Weights of a small image embedding model: activation gelu, depths [2, 2, 2, 2].
Rows from block 2 of a small image embedding model, named by matrix and row number. Rows with one number belong to one channel. Each number is 128 + 24 x the weight over its row's rms, rounded and kept within 0 to 255. All counts start at 0. Numbers have three digits each.
After each channel's rows are labels from the 100 images, of 14848, where the channel reaches its highest value: "strongest on" is what is common among them. Only what is clearly more common there than usual is listed. The data: capsule endoscopy frames (Kvasir-Capsule).
# convs1: first pointwise conv (model.blocks.2.convs.1.weight, 160x96x1x1), inputs 0-95
# convs3: second pointwise conv (model.blocks.2.convs.3.weight, 160x160x1x1, transposed), outputs 0-159

convs1.20:162104119165070110138103158127129115169125170113127175152162140123117128109145120154118118145127118115131107094117140139161147106096123121118120120097116145136160146129091160142114173160116119126079109181120127108121151100129141176108163168096156101154117178142116169118118106130119101130
convs3.20:097149118120174119152111098093085114077116134144207149120113139120089139106166137140137175143132145127109111138139122114146124115119168130103148112096153148141155109138122168110145129139131113131099165132159127135139122132136097114136093120106211133165164119165122103121133153123174105140103160107185113137140108119122122138127091156122152076137134125120093096127111110155129144145114121122159161121098120138130115132116145138139149182112094116171139079171150130143094119125116104
strongest on: finding: foreign body; finding: lymphangiectasia

convs1.41:154120084118106145139086157122095122102124168068117162177134088110113159147144107151135137127160107117170172153141116131144137148109135126123116124166151118134113087121114119150107155113128118182139112122195121149111124141132110119170123145119116129137128150144179120128120173157148091134
convs3.41:146109178112129111127138129115130134163124156141149142126128113140164117122113122165115138127101125109081139114137090106161167165100112115127124155173119084117142131098121104148150139112121108098129164116099063129105124122154152099150154119135090127095109130132122080138110155165085141131098105110084129146135119075130111116108105115135133155112166131131106094135130129118139093133159137112103116196092128107191113137160162105153143093130149149128130095111108146061136151145147154
strongest on: finding: foreign body

convs1.154:107158127139142130135120126158131077174118129124123139139134212135163119117170153143145132154143151145131129144123130110116143115119121153111133120116142135112108114111117095131125155132145128101122103107123137094105118158162125116134071150132099155031150120164157138140094101128111079130
convs3.154:108132184099125134164134124144153109120147118121159117126139139180147157150092128124145178133096144132127125133145206081099128166140118144107128143162137136107112119140113155144142162128134094150143090109123141142120132151166135129152180141128122127130100078121122164093136144112138136100126125147094121134170143110135148144170176145146155110146124104159146146101166149133133135098120096130162117088134132102152061169107146136111155159131139119102139146140104117159149146103189105
strongest on: finding: angiectasia

convs1.64:127198112115133104097121145128229132094157142129140141126076107110144136126140145115127093137106136128128110057115119106116106093119133130068133134111131155149121119163133159132139123098133111122135155119127109121176112115115138112088147128158148136156142104106118154112125138130155115141
convs3.64:155138101167115142180144123144154122117127116118118094162104122135144139132138175136132159152093131100116116147085203130118128128110136133120125124164094137122090104100148136104138120130090086159119078133139158133101137117135180133124108120171125147136125124117118137115078076087128127154099145116085147170175146112121129123124137141097128114141119138103157085143129116129075149133098109142113155106154146095124103140128122119129127157133074116084113133113082133155107094181136096
strongest on: finding: ileocecal valve

convs1.123:143125131145142167076156121147132115151154107095107102149141137133146113144095149110111122185108134128119102081094099090097147087183098113155128139151125144115148125102141099109086164107156138147160157115163138136107147127089122090130130095129117156150141108105155108137113129089120094123
convs3.123:137086114109098117151095132140117132134125162095155164152067142135116112141161068116140110149151114141138156092127108102134091154100138145107116085115117145138098178119126131150114127129141109110148118117143108145092148135122095150183116118130124116175107107150132116147121101131120126137129114149130127132055125106129141162098133158093132110115115124145120102102111128105133108112105153152102130144176154142096118133104156154128097104133080197113113114134055120143102095108154090
strongest on: finding: foreign body

convs1.142:108135198125125163129136159127105126097135109189156089106161141155135090183111137121121171118125139113129129134142138135163128106157078159123142139136152105134103134130111111151122112147153115118136103157170124160147147127102152094156134167117135137134105151099156143163158131164115176126
convs3.142:143161123125138129127110119177137138133146111094114126129081093150116079108170141120146117152157136119141124118126079156121086147110143189149114089136121127144165187124161114127130069113158133143107112124106127122136148122120140138112094111132098138125082145172161109082151080084116120093147122153095148140100133122091147145130168144107130120112120146088163152162100109138128145088090114128103123111138097102162125163127137093127111150156105142162133130122137129104124117176148164
strongest on: finding: ileocecal valve; finding: pylorus

convs1.152:123160151173106111145118166136088129160131135120134123142138126109113167114116178109115149149093107139141098126136158107159141085153150139120137151110137162103143131087141115176137123136109121122114113149101160124108141080086134114085094154106144131146089134103122150095085076151091145107
convs3.152:146149103135119114153133161169120143119145094146105074140130161088120141180108117169111121145121123131164137088153097163139089114124157149114153127131130123130142111187132146128132178118096111117147118110078145127128138120109127145143139095160105115131120109120146145138146116098110175093193088109101140139129109130145121142156191088123157130155130143136137088075175148102145144117113167140105101147136118125118161091113121139100121114106093165105106127112113119157077133111120130
strongest on: finding: foreign body

convs1.27:091100109113121163122139145142077128083124098123130104148107131142134107099095138176136151097086143128126173120148163148137118146134104159117146138099184124135138159150163139166141096120117082144145111127135162103122112122087123139120077152127135130128137132085122176148145170138152137099
convs3.27:150123120122101095127112078098135175100110087110099141118155100135131101166103137072099131141126127119142167132130143170127115100133113105131059149128104104089166127090098127117118120142132148132142182108103137121156128129118159168122146144087143117132140161144119126170187085135106118149084073173122129133125157105145102110091098177121120098137139118130137144132106170149124120140131109120131157138117163140094117141156097125135124153132125123146138124106116148090150103140098085
strongest on: finding: ileocecal valve; finding: pylorus

convs1.1:129111120115117133150122080152161092124085102101135160090158129141115151174161160140086137118174117099137115125124095092129125136114108129141154109132140101075145122139095143079146128158115144131157154108132118138154139133108105146127150124082103123161134165178137091160138153097127160145
convs3.1:143157123114116073177129115146146141112138155140106128114197118096146147116093108081110146113122137128111146133126129110118135107106118169144136129085084098117150118136079130072106108061128093109115144115129117139107120130128142134123116110121124098114142120165151116113148114139113112181132122133148167128133153104134123133092117138134071104156113110130134118177140136160094139158155120061071121100122147133149162160141160150119120119122130127182157126122094118122157129098098160
strongest on: finding: angiectasia; finding: ileocecal valve

convs1.58:124139151111139158129162109117122130116151117152141080130118149151109061151172154151126169147118143135119176133139101099106083118185121146134118152112163091116160120153124121159111129150193128124120101126150125102107088183101156137118131116106150117138154130122147120139131107082125135124
convs3.58:136143107083151121130126157089092107102100142147154113126210127118146113110141136088135156150112129149139147117115150112121124126128166178139159122113126118111119088125157110145141095122119094137099115134123111177135132083168118131135121097137178086190136132124133165155143161098152129141149111126156121115149109116169167126113133097125130141143147188146120146123181154143133116103112130129148098138150112151068145170100150148094143108102131149114163135141113170124105143112152113
strongest on: finding: ileocecal valve