config.yaml
model: "image embedding model"
dataset: "capsule endoscopy frames (Kvasir-Capsule)"
train_examples: 42238
image_size: 64
crop_scale_min: 1
horizontal_flip: true
targets: ["finding"]
num_classes: 11
embedding_dim: 192
arch: "xception"
norm: "batchnorm"
activation: "gelu"
channel_attention: "se"
drop_path: 0.2
depths: [2, 2, 2, 2]
kernel_size: 3
stem: "deep"
widths: [96, 160, 288, 512]
am_softmax_margin: 0.3
am_softmax_scale: 16
init: "lecun_normal"
residual_init: "none"
optimizer: "adamw"
lr: 0.0031
beta1: 0.85
beta2: 0.999
eps: 1e-06
grad_clip: 3.0
ema_decay: 0.999
steps: 8400
batch_size: 512
epochs: 101.8
lr_schedule: "cosine_restarts"
final_lr_fraction: 0
warmup_steps: 420
weight_decay: 0.09
Rows from block 4 of a small image embedding model, named by matrix and row number. Rows with one number belong to one channel. Each number is 128 + 32 x the weight over its row's rms, rounded and kept within 0 to 255. All counts start at 0.
After each channel's rows are labels from the 100 images, of 14848, where the channel reaches its highest value: "strongest on" is what is common among them. Only what is clearly more common there than usual is listed. The data: capsule endoscopy frames (Kvasir-Capsule).
# convs1: first pointwise conv (model.blocks.4.convs.1.weight, 288x160x1x1), inputs 108-159
# convs3: second pointwise conv (model.blocks.4.convs.3.weight, 288x288x1x1, transposed), outputs 116-173

convs1.100 [129  95 131 184 179 180  97  98 115 163 164 120 138 154 104 167 126 134 193  93 200 101 168 112 142 132 149 107 123 146 145 101 172 136 107 135 121 131 157 192 110 123  91  96 168 106 169 131 106 130 114 142]
convs3.100 [135  97  96 151 108 108 104 177  72 112 119 179 187 155 122 138 137 183 166 123  95 143 136 168 130 105 137 161  63 186 115  73  87 155 112 154 117  81  84 169 192  70 149 160  87 147 160 126 116  97  85 139  52 157 128 121 135 162]
strongest on: finding: reduced mucosal view

convs1.232 [142 139 152 169 123 161 136 165  87 108 113 143 136 131 117 160 156 107 137 131 121 175 129 118  96 154 144 111 209 121 140 151 105 103 130  41 138 201  87 108 121 179 174  99 147  99 118 191 144 109 127 106]
convs3.232 [111  89 119 138 156 116  99 186  53 100 111 161 179 160  74 114 148 173 145  72 113 117 129 116 152 183 120 146 181 195 150 156 136 190 121 148 101  71 179 143 135 143 134 145 110 152 162 173 127 114  96 174 137 122 109 116 142 165]
strongest on: finding: foreign body

convs1.55 [104 160 128  59 134 109 101 102 145 153 107 128 102 123  99 194 112 158 185 100 124  94  91  98 161 144 119  97  68 139 149 132 165 150 106  84 123  83 186 159 146 103 204 106 152 128 160 110 110 123  99 130]
convs3.55 [170 105 102 155 140 143 119 139 105 154 118 141 160 107  97 213 176 110  89 105 119 167  68 202  92 138 103 131 187  98 115  57 107 157 149 147 150 144  81 121 142  88 168 144  82 116 163 169 107 133 114 104 171 165  41 101 149 174]
strongest on: finding: reduced mucosal view

convs1.214 [131 125 135  98  76  68  45  91  61 116 153 160 166 103 157 148 171 104 150  83 120 187 100 168 115  90 131 104 213 134  77 141 129 161  94 135 110 119  82 141 116  98 134 156 142 163 172 158 156 145 121 123]
convs3.214 [158  77 143  90 124  87 181 113 177 128 143  96  65  83  50 137  99 154 166 120 150 173 169 138 106 136 166 137 149 118 180 136  92  85 104 144 147 171 111  76 136  92 131 139  86 146 119 123 149 207 101 214 137 159 114 106 133 171]
strongest on: finding: blood fresh

convs1.258 [ 78 141 131  93  94 174 132 131 108 142 136 136  84 116  98 157 155 157 155 108 155 148 136  86  69  53 127 160 156  89 157 154 132 131 119 130 145 182 135 100 155  98  87 113 150  93 145 110 142 159 175 131]
convs3.258 [ 89 102 146 143 170  67  69  50  66  86 149 158  95 125 160 164 104  94 141 144 105 153 118 101 102 155 129 126 110  95 162 137 131 163 142 114 161 156 156 149 169 172 118 139 120 103 135 156 126 114 198 132 100 114 141 104 138 128]
strongest on: finding: ileocecal valve

convs1.244 [109 124 141 145 168 165  99 163 163 182 111 116 134 159 133 150 204  98 121 172 132 146  77 128 163 128 139 156 135 117 134 125 105  94 119  97 158  90 195  80 106 138 175  85  92 104 146 144 128 137 145 134]
convs3.244 [149 130 150 127 187 184 115 128 149 117 162 114 190 137  88 116 107 101 120 116  95 120 131 119 120 116  81 160 158 146  84 130 144 129 123 147 169 178 116 166 157 138 167 180 170 180 132 150 158 120 118 162  97  82  64 138  92 158]
strongest on: finding: ulcer

convs1.185 [ 78 105 170  96 159  77 112  58 178 116 166 125 171 142 153  74 160 226 111 119 108 113 136 108 140 145 110 106 148 167 106 101 124 116  82 115  76 121 154 133 110 130 111 108 135  72  75 116 158  70  91 112]
convs3.185 [174 107  97 171  69 121 136 121 141 139 115  99 117  99 127 143 143 140 165 148 157 144 136 147 207 158 107 107 162 106 131  92 120 189 129 150  72 122 147 125 118 100 149 151 124  61 157  97 107 139 117 100 114 134 122 136 122 214]
strongest on: finding: ileocecal valve; finding: foreign body

convs1.50 [125 159 125 144  87  60 193 113 168 159 138  97 110 108 124  88 186 104  63 123 126  78 150 168 154 155 121 149 113 109 141 106  76 156 182 141 138 112 160 141  90 117 158 103 171 151 123 136 101 153 100 137]
convs3.50 [148  78 159  95 108 151 100 157 135  97 162 113 114 157 158 148 123 131 166 112 160 114 172 147 130 146 147 163 126 130 141 122 116 144 113 141 157 121 151 105 153 117 108 153 109  98 142 182 100  82 121 108  99 106 124 128 110 141]
strongest on: finding: angiectasia

convs1.203 [165 155 178 127 151 137  85 116 184 155 145  71  88 140 140 115  99 101 125  54 159 124 129 203 127  97  71 114 135 128 128 163 117 179 151 137 179 111  77 110  71 104 124 111 149 141 196  95 122 141  90  98]
convs3.203 [191 115 196 136 175 133 149 163 145 144 201 126 131 145 128 156 108  78 106 125 125 164  90 146  93 132 161 110 153  69  96 148 109 150 125 146 158 109 132 132 128 110 116 129 143 172 180 114  96 154 118 118 151 183 109  97 109 113]
strongest on: finding: reduced mucosal view

convs1.143 [139 131 109  30 109 142 112  97 152 127 146 149 144 140 119 128  55 120 155 166 170  73 142  46 148  96 154 126 121 165 141 178 122 126 133 151 154 104  78 169  75 113 159 145 161  97 147 117 107 171 109 129]
convs3.143 [ 76 157 119 133 138  97  99  73 143  83 101 126 141  81 102  84  85 168 118 142 144  91 119 132 107 140 178 135  93 158 131 143 154 122  95  80 146 190 112 161 161 118 147 136 116 108 102 156 156 107 130 121 103 122  63  68 136  95]
strongest on: finding: angiectasia

convs1.90 [ 74 118 140 148 122 131 158 106 190 104  86  74  74 141 110 146 130 157 144 108  94 117 123 110 152 120  62 151  50 149  85  67 193 145 119 115 203 177 166 113 154 111 101  66 111  87 119 101  73 132  94 102]
convs3.90 [145 145 138 132 133 124 120 143 122 134 161  84 122 174 121  97 146  56 110 149  87  87 147  75 133 156  36 122 134  89 157 119 188 138 159 102 102 167  92  86  97 142  83 181 152 120  55  79  77 125 142 148 123  80 126 114 111 170]
strongest on: finding: ulcer

convs1.227 [186 158  96  88  95 128 130  60  85 123 126 190 136 129  94 146 116 123 149 164 134 125  58 112 201 119 163 160 170 164 136 160  79  71 104 114 116 158 125 125 144 101 143  99 134 151 162 127 114 148 172 107]
convs3.227 [105 102 121 152 174 124 140 132  66 109 134 101 117 112 123 108 128 123 108  98 108 130 156 108 188 130 149 123  88 145 141 116  81 103 132 166 154 126  96 114 156 103 104 177 175 128 154 123  65 166  92 143 149 215 114  78 108  94]
strongest on: finding: ileocecal valve

convs1.96 [136 110 106 104  87 109  89 100  99 135 134 171 169 123 181 103 154 120 122 107 140 124 125  87 153 102 154 110 172 170 161 143 105 105 147 115 132  88 149 115 121 160 110  58 138  96 131 114 117  92  77 128]
convs3.96 [126 156 104 128  95 115 128  28  93  73 123 162 144  83 167 124 115  81 170 147 147 118 174 140 163 190 197 164  82 130 106 164 115 103 105 119  79  72 142 144 113 136  82 155 108 117 139 134 172 142 137  77 126 160 151 172 131 177]
strongest on: finding: ileocecal valve; finding: angiectasia

convs1.215 [101 163  72 120  98  47 156  97 140 144 125 125 122 146 141 111  77 114 129 140 115 120 135  85  91 167 173 153 129  50 159 103 100 141 127 108 110 135 133  97  73 113 124  91 159 138 127 147 143 116 102  86]
convs3.215 [140 106 100  87 171 185  30 136 172  98 148  99 119 136 143 114  54 125 119 121 153 107 118  58 177 159 157  95  64 120 172  91 146 159 105 114 171 110 135 149 158 104 157 170 102 101 156  93  85 104 101  97  84 155 116  59 123 161]
strongest on: finding: angiectasia

convs1.102 [101 118 160 130  97 180 117 161 109 104 204 101  78 166 106 178 118 167 147 142 102 142 184  97 152 121  75 129  82 134  81 138 190 131  74  99 187 149 128  87 127  97  60  89 121 168 122 132 142 113 183 105]
convs3.102 [156 109 149 104 160 106 122 100 178 114 108 146 182 168 126 161 145 118 144 120 158 107 108 148  85 110 157 156 135  98 108  99  56 146 155  87 160 174 116 156 134 188  86 107  99 169 146 152 183 123 143 125 137 119 129 142 185 106]
strongest on: finding: lymphangiectasia

convs1.52 [127 137 149 187 134 162 150 160  98 143 118  78 111 137 161 124 135 116 115 181 155 105  82 153  78  98 128  90 164  88 119 135 199 177 178 114 102  91 123 175 156 105 169 146 133 132 152 119 115 122  82  73]
convs3.52 [111  80 116 143 156 157 127 173 185 142 137 112  85 118 170 136 154 120 161 146 182  99 149 157 143 116 115 118  98 171 154 119  52 165 107 179 134 131 148 140 117 164  81 156 147 153 174 101  70  91 144 128 117  90 114 167  78 182]
strongest on: finding: angiectasia

convs1.155 [ 96 151  77 149 118  79 115 106 146 125 146 142  95 144 136  91 121 116  94 132 143 127 143 140 170  91 129  64 108  66 155 166 119 183 114 128 141 126  76 154 112 112 115  82  85 132 170 135 120 130 113  96]
convs3.155 [ 86 111 121  75 172 103 104 102 169 116 173  82 170 142 139 142  88  86 131  89  75 120 114 148 127 130 120 135  80  72 187 159  98 130 112 143  98 123 176 176  75 154  80  58 114 206 144 119 150 114 108 134 159  50 125 121 131 115]
strongest on: finding: blood fresh

convs1.58 [108 100 151 125 113 152  97 116  87 127 226 117 177 132 113  73 186 179 123  85 160  87 152  91 141 125  95 155 120 147 126 161 117 122 127 132 134 119 113 117 109  84 155 109 103  71 188  98 168 110 116 148]
convs3.58 [152 112 138  63 109  91 119 144 139 132 131 157  84  89 128  98 112 153 177 169 133 103 122 114 104 108 149 136  66  76  80 132 138 128 115 163 110 175 171  79  82 128 188 134  99 137  70  92 121 160 141 146 161 154 109 139 160 122]
strongest on: finding: angiectasia

convs1.281 [116 114 139 150  36  58 174 118 164  52 106 121 128 131 105 137 141 152 130  79 148 129 150 145 143 134 100 146  93  78  84 149 158 183 112 113 142 114 105  49 158 146  89 156  74 141 157 148  95 146 157 101]
convs3.281 [178 135 162  53 195 173 138  85 120 124 150  99 142 140  95 115 148 120 116 134  82  73 133 106 141 163 188 140  79 111 121 150 160 137 164 187  93 128 190 163 104 104 112 132 147 159  76 138 160 170 113 122 146 141 157 104 159  83]
strongest on: finding: pylorus

convs1.283 [152 113 132 153 158 154  80  77 121 210 151 110 117 173 208 111  93 142 103  69 119 150 142 110 136 148 127 100 128  69 166 124 133 161 132 155 115  73 125  73 127 159 140 132 200  76 157  85 130 123 135 135]
convs3.283 [ 84 120 106 120 114 180  80  67 154 100 167  87 136 118 109 154  92 100 152 130 115 136 176 169 170 109 160 134  50 123 168 114  99 127 124 110 149  84 157 171 129 164  99 140 105 106 158 140 105 152 110 112 143 129 131  84 133 155]
strongest on: finding: angiectasia

convs1.273 [109 139 163 148 107 148 160 103 153  97 118  81 186 123 153  87 133 153 112  64 119  49 137 152 108 182 145 144 138 124 140  88  57 112 141 155  96 143 123 131 136  99  64 209  95 116 149 121 146 105 123 136]
convs3.273 [ 96 134 111 157 137 122 112 102 141 134 126 124  94 122 167 146 122 141 169  95 120  86  62  99 108 155 121 102 162 101 173  90 151 146 194 110 139 105 119  89 153 213 154  61  34 131 138 147 138 106 131  65 117  91 165  70 176  63]
strongest on: finding: pylorus

convs1.112 [ 67 135 128 100 146 153  98 178 137 141 142  67 130 142 126 174 105 139 185 163 153 108  97 102 186 133 190 110  75  76 125 126 118 143 163  77 170 176 115 154 125  50 165 154 116 157 119 135 126  61 139 181]
convs3.112 [148  81 116 116 159 174 168 191 116 106 196  77 131  91 130 110 148 127  94 163 124 131 168 162 156 158 152  92 130 152  99 173 130 153 132 148 153 103 122 146  89  88 114 146 123 117  91 161 107 131  28 133 121  57 131 198  35 143]
strongest on: finding: pylorus

convs1.201 [125 128  91 255 131 112 103 105 117 182  68  91 163 132 155 123 144 100 155 110  92 170 146 172 159 134 119 107 147 162 110 107 177 140 108 160 176 151 109 174 154 142 123 124 193 139 114 165 101 112 123 163]
convs3.201 [ 77  96 105 161 155 110 102 118 132  73 140 114 130 152  96 156 108  86 133  97 157 100 163 132  93  96 108  91  79 163 105 182 114 149  92 165 141 116  57 132 123 136 171 145 147 100 159 131  91 160 109 210 102  87 149 179 119 146]
strongest on: finding: foreign body; finding: blood fresh

convs1.97 [154 103 162 133 130 180 134  99 112 170 170 114 107 148 141 113 133 160 147 153 133  82 124 134 132 144 183 169 103 138 156 113  81 121  97 151 108 102 100 172 118 106 151 108 100 167 209 159 129 157  54  78]
convs3.97 [127 135 121 180 115  93 115 174 120 100 112  87 121 121  93  83 163 136 124 138 128 199 151 109 129  91  86 100 148  44 117  91  74 169 115 159 149 120  98 123 142 137  97 122 171 146 140  74 109  88   7  56 110 121 136 131  93 187]
strongest on: finding: ileocecal valve

convs1.28 [147 142  54  66 176 122  97 134  86 107 171  76 143 102 125 165 109 110 145 105 141 115 144  97 110  85 189 151 175 150 100 141 133 146 170 130 134 123 149 160 106  97  75 122 140 124 111  99 115  63  58  98]
convs3.28 [ 90 121 164 137 114 100 122  88  96  86  92 111 138 174 140 111 145 117  89 125  92  36 151 145 146  73 126 118 124 158 136 111 144 159 147 150  86 166 140 128 105 151 163 157 108 122  56 126 174 101 193 141 111 134  92 160 105 156]
strongest on: finding: angiectasia

convs1.117 [ 89 181  59 118 151 135 125 164 222 132 124  86  44 108 125 121 118 165  98  88 158 146 102 160 144 107  71  97 101  80  98 119  97 189 186 123 162 161 141 134 152  82  97 108 153 165 134 134 143  58  93  47]
convs3.117 [168 121  82 143  96 103 157 114 174  98  60 167 102  76 136 106 137  91 143 141 160 153 123 129 139 162 185 141  88 140 166 110 153  96 158 140 172 123 160 163 132 130 177 115 130 120 211 122  96 164 138  98 140  87  93 115 161  93]
strongest on: finding: reduced mucosal view

convs1.139 [136 151 197  76 141 165 152 122 152 156 190 138  97 179  79  91 122 152 141 143 206  98 152 125 102 108 174 202 115 132 128 146  83 147 122 107 113 123 139 133 151 155 171 125  83 161 128 101 192 166 137 138]
convs3.139 [141 135  66 141 170 203 151 118  97 140  92 104 139 151  75 199 114 131 135  82 149 130 113 109  99 103 160 127 124  94 120  94 160  97 129 109 147 124 162 148 131  87 111  79  74 134 122 149 170 154 110  72 158 110 124 105 131 140]
strongest on: finding: reduced mucosal view

convs1.77 [138 140 211  94 138 150 101 122 115 122 105 127 131 136 111 143  97 158 135  56  90 129 140 104 106 134 142 167 117 178 142 115  94  95 114 112 100 101 147 117 164 125 107 192 127 122 113 145 140 164  30 104]
convs3.77 [108 129 146 137 142 167 147  70 130 101 111 151 173 120  97 109 132 100 144 136 178 106 147  71 126  88 172 153 102 157 162 190 145  73 158  90 161 163 121  49  72 149 122 132 140 157 160 124 127  84  96 227 137 176 144 121 141 145]
strongest on: finding: lymphangiectasia; finding: foreign body

convs1.173 [146  97 153 168  64 141 128  77 138 157 146 110 169 133 160 127  82 173 160 114 118  99 108  91 161 131 155 152 146  60 143 120 126 151 105  95 111  87 129  70  62 120 122  65 136 115 177 156 109 197 159 106]
convs3.173 [104  71 128 163 170 217 122 103 132 107 168  89 140 108  98  80  72 171 112  75 100 120 140 126 134 120 158 145  86 163 180 104 136 168 133  88 158  97 177 125 153 118 142 191 127 133 148 146 116 123 140 115 107 146 117  84  92 159]
strongest on: finding: angiectasia

convs1.151 [120  82 167 137 118 133  96 127  91 155 165 119 154 199 125 157 166  79 124 129 108 144 187 172 117 132 188 141 143 166 133  92 156 130 135 116 157 126 116 112 120 154 128 118 147  95 145 130 103 175  72 100]
convs3.151 [125 105 112 125 159 111 178 177 149  64  97 105 139  46 129 133 182 106 120 134 126 102  98 179 195 186 134  94 120  42  71 149 147 128  92 148  80 169 107 104  75  54 136  76 126  68 187  68 158 134  95  78 144 145 185 166  81  91]
strongest on: finding: lymphangiectasia

convs1.114 [139 118 161 225 144 120 108 151  70 103 123 129 127 108 121 122  84 126 116 158 103  96  63 170 104 217 124 140 135 163  56  67  97 149 114 123 124 135  96 174 169 143 103  57 150 115 144 164 117  97  77  90]
convs3.114 [ 92 117 114 129 109 113 106 122 158  57 181 133 131 161 172 104 120  60 140 117 137  80 195 171 158  94 137 154  90 151 172 136 135 110 124 159 170  71 127 118  88 152  95 127 130 121 103 115 109 115 131 175 117 109 124 148  99 156]
strongest on: finding: foreign body; finding: lymphangiectasia

convs1.106 [177 145 162 130 126 142 145 123 142 112 154  99 121 157 140 198  98  66 145 143 195 152 104 110 143 171 181 129 109  87 166  84 167 152  98 128  82  95  74 143 148 120  61 127 110 161 127  88  78 104  64 153]
convs3.106 [162 130 141 138 105 113 118 183 115 176 107 132 144 161  90 111 160 153 158 160 118 107 134 114 161  94 122 101 182 197 128 151 121 141  30 187 101 146  83 128 131 108  90 175 112 143 138 142 107  89 155 165  71 132 151  99 145 119]
strongest on: finding: foreign body

convs1.16 [169  96 111 128 109 149 134  85  88 100 119 149 173 135 143 128 126  90 128 149 129  89 120 138 140  87 123 111 128 113 111 173 132 120 149 143 203  55 134 172  66 159 174 109 109 143 146  90 111 126  91 146]
convs3.16 [157  67 170  95  82  98 148 164 148 122 147 137 169 103  61 115 158 108  98 126 125 126 129 116 136 199 234 106 126 150 175 150 136  74 138 136 137 165 146 104 128 105 106 111 151 151  86  92  93 140 162 147 124 134  97 133 148 117]
strongest on: finding: pylorus

convs1.136 [201 168  76 171  89 108 135 175 156 130 125 150 120 154 105  91  55 163 111 191  76 137 132 151 171 120 102  74 116 162 214 127 169 108 136  97 146 108 105 109 185 122 165 109  82 154 102 179 130 154 130 149]
convs3.136 [110 156 149 156 139 148 135 141 101 127  96 150 168 108 205 197 115  95  67 127  91 130 127  55  96  68 183 103 130 160 124 109  77 133 107 137 104 122 144 169  82  99 136 108 141 141 165  82  81 100 133 177 111 130 147 117 145  87]
strongest on: finding: ileocecal valve

convs1.133 [137  46 112 124 101 152 113 158 107 139 155  86 152  73 175 129 181 182 154 110 112 139 161 140 185  90 131 189 143 124 189 124  77 143 134  81  98 100  79 125  69 129 138 138  81 117 185 116 154 176 122 128]
convs3.133 [121 118 130 138  82 102  82 101 143 150 156 150  68 126 115  97  80 131 131 124 153  95  79 151  75 127 141 157 112 104 123 108  97 134  97 114 117 169 153 134 154 165 153  95 101 153  64 165 151  71 213 131 125 125 103 153 153 164]
strongest on: finding: angiectasia

convs1.182 [156 122 177 111 188  98  98  32 164 149 148 150 179 179  93 125 119 122 105 144 126 158 117  82 143 142 139  67 124 172  84 151 104  82  77  72  97 133 159 104 126 130 127 127 139 146 125 137 128 127 134 131]
convs3.182 [132 117 137  87 198 187 132 146 105  75 204 130 116 183 133  63  72 129 152 156 148 114 109 151  92 113  68 160  80 122 129 142  70  88 170 103 151 189 160  76 167 149 134 133 100  85 120 150 121 114 143 166  86 124 136 138 158 128]
strongest on: finding: blood fresh

convs1.23 [109 147 106 141 165 122 198 144 177 142  97 133  65  72  99  46 146 142  71 119 130 134  99 196 131 100 117 156 119 114 156 102 102 153 179 108 154 154 112 119 157  57 130 141 212 127  80 175 180  99 125 127]
convs3.23 [ 63 129 161 111 142 101 120 141 110 108 170  81 172 138 190 109 112 150  67 124  76 126  97 113 115 112 162  54  80 106 110 153 117 143 147 106 132 111 137  85 152  87  91 123 143 157 105 106 146 102 146  84  99 120 117 156 142  78]
strongest on: finding: reduced mucosal view; finding: foreign body

convs1.271 [127 136 137  57 161  73  58 106 122 133 110  91 122  80 104 138 101 109 139 138 117 122 103 128 169 109 170 149 214 127  59 194 174 147  92  99  92 160 112 117 109  64 111 153  95 131 157 119 119 150  99  93]
convs3.271 [103 177  90 179 103 188 167 132 107 159 149 175 143 128 149 150 143 113  54 138 112 116 117  90 161  93  85  57 136 125 101 123  92 147 145 120  70  68 134 130 129 196 131 129 145 134 175 114  96  71 130  60  96 138 171 183  81  85]
strongest on: finding: blood fresh; finding: angiectasia

convs1.118 [183 153 181 141 107  90 114 124  87 170  99 121 120 145 154 118 136 119 134 152 106  84 137 167 156 142 149 178 137  94 133  95  85 117 101  64  95 107 103 113 149 133 128 126 137 171 146 147 149 174  46  40]
convs3.118 [ 82 133 106 135 115 178  60 137 116 120 102 127 156 114 110 187 114 111 174  85  41 161 129 116  95 128 179 152 115 119 170  80  68 172 120 156 140 125 159 167 122 167 172 111  82 120 122 145 156 106 154 188  97 128 156 121 117 103]
strongest on: finding: blood fresh; finding: angiectasia

convs1.220 [136 154 121 119 180 148 187 131 154 117 128 149 178 125 137 114 136 156 170 115 133 120 136 140 141 139 212 131 129 146 149 131 105 119 161  91 198 152  95 155 167  60 174  89 137 166 127 133 144 100 135 145]
convs3.220 [184 155 172 117 147 124 133 165 107  78 128  87  94 142  65  76 141  96 170 164 127 102 137 113 126  78 118 176  88 132 137 121 103  54 133 125 107 174  74 128 112  80 139 176 152 151 131 154 154 129  71 109  61 114 195  73 145 144]
strongest on: finding: ileocecal valve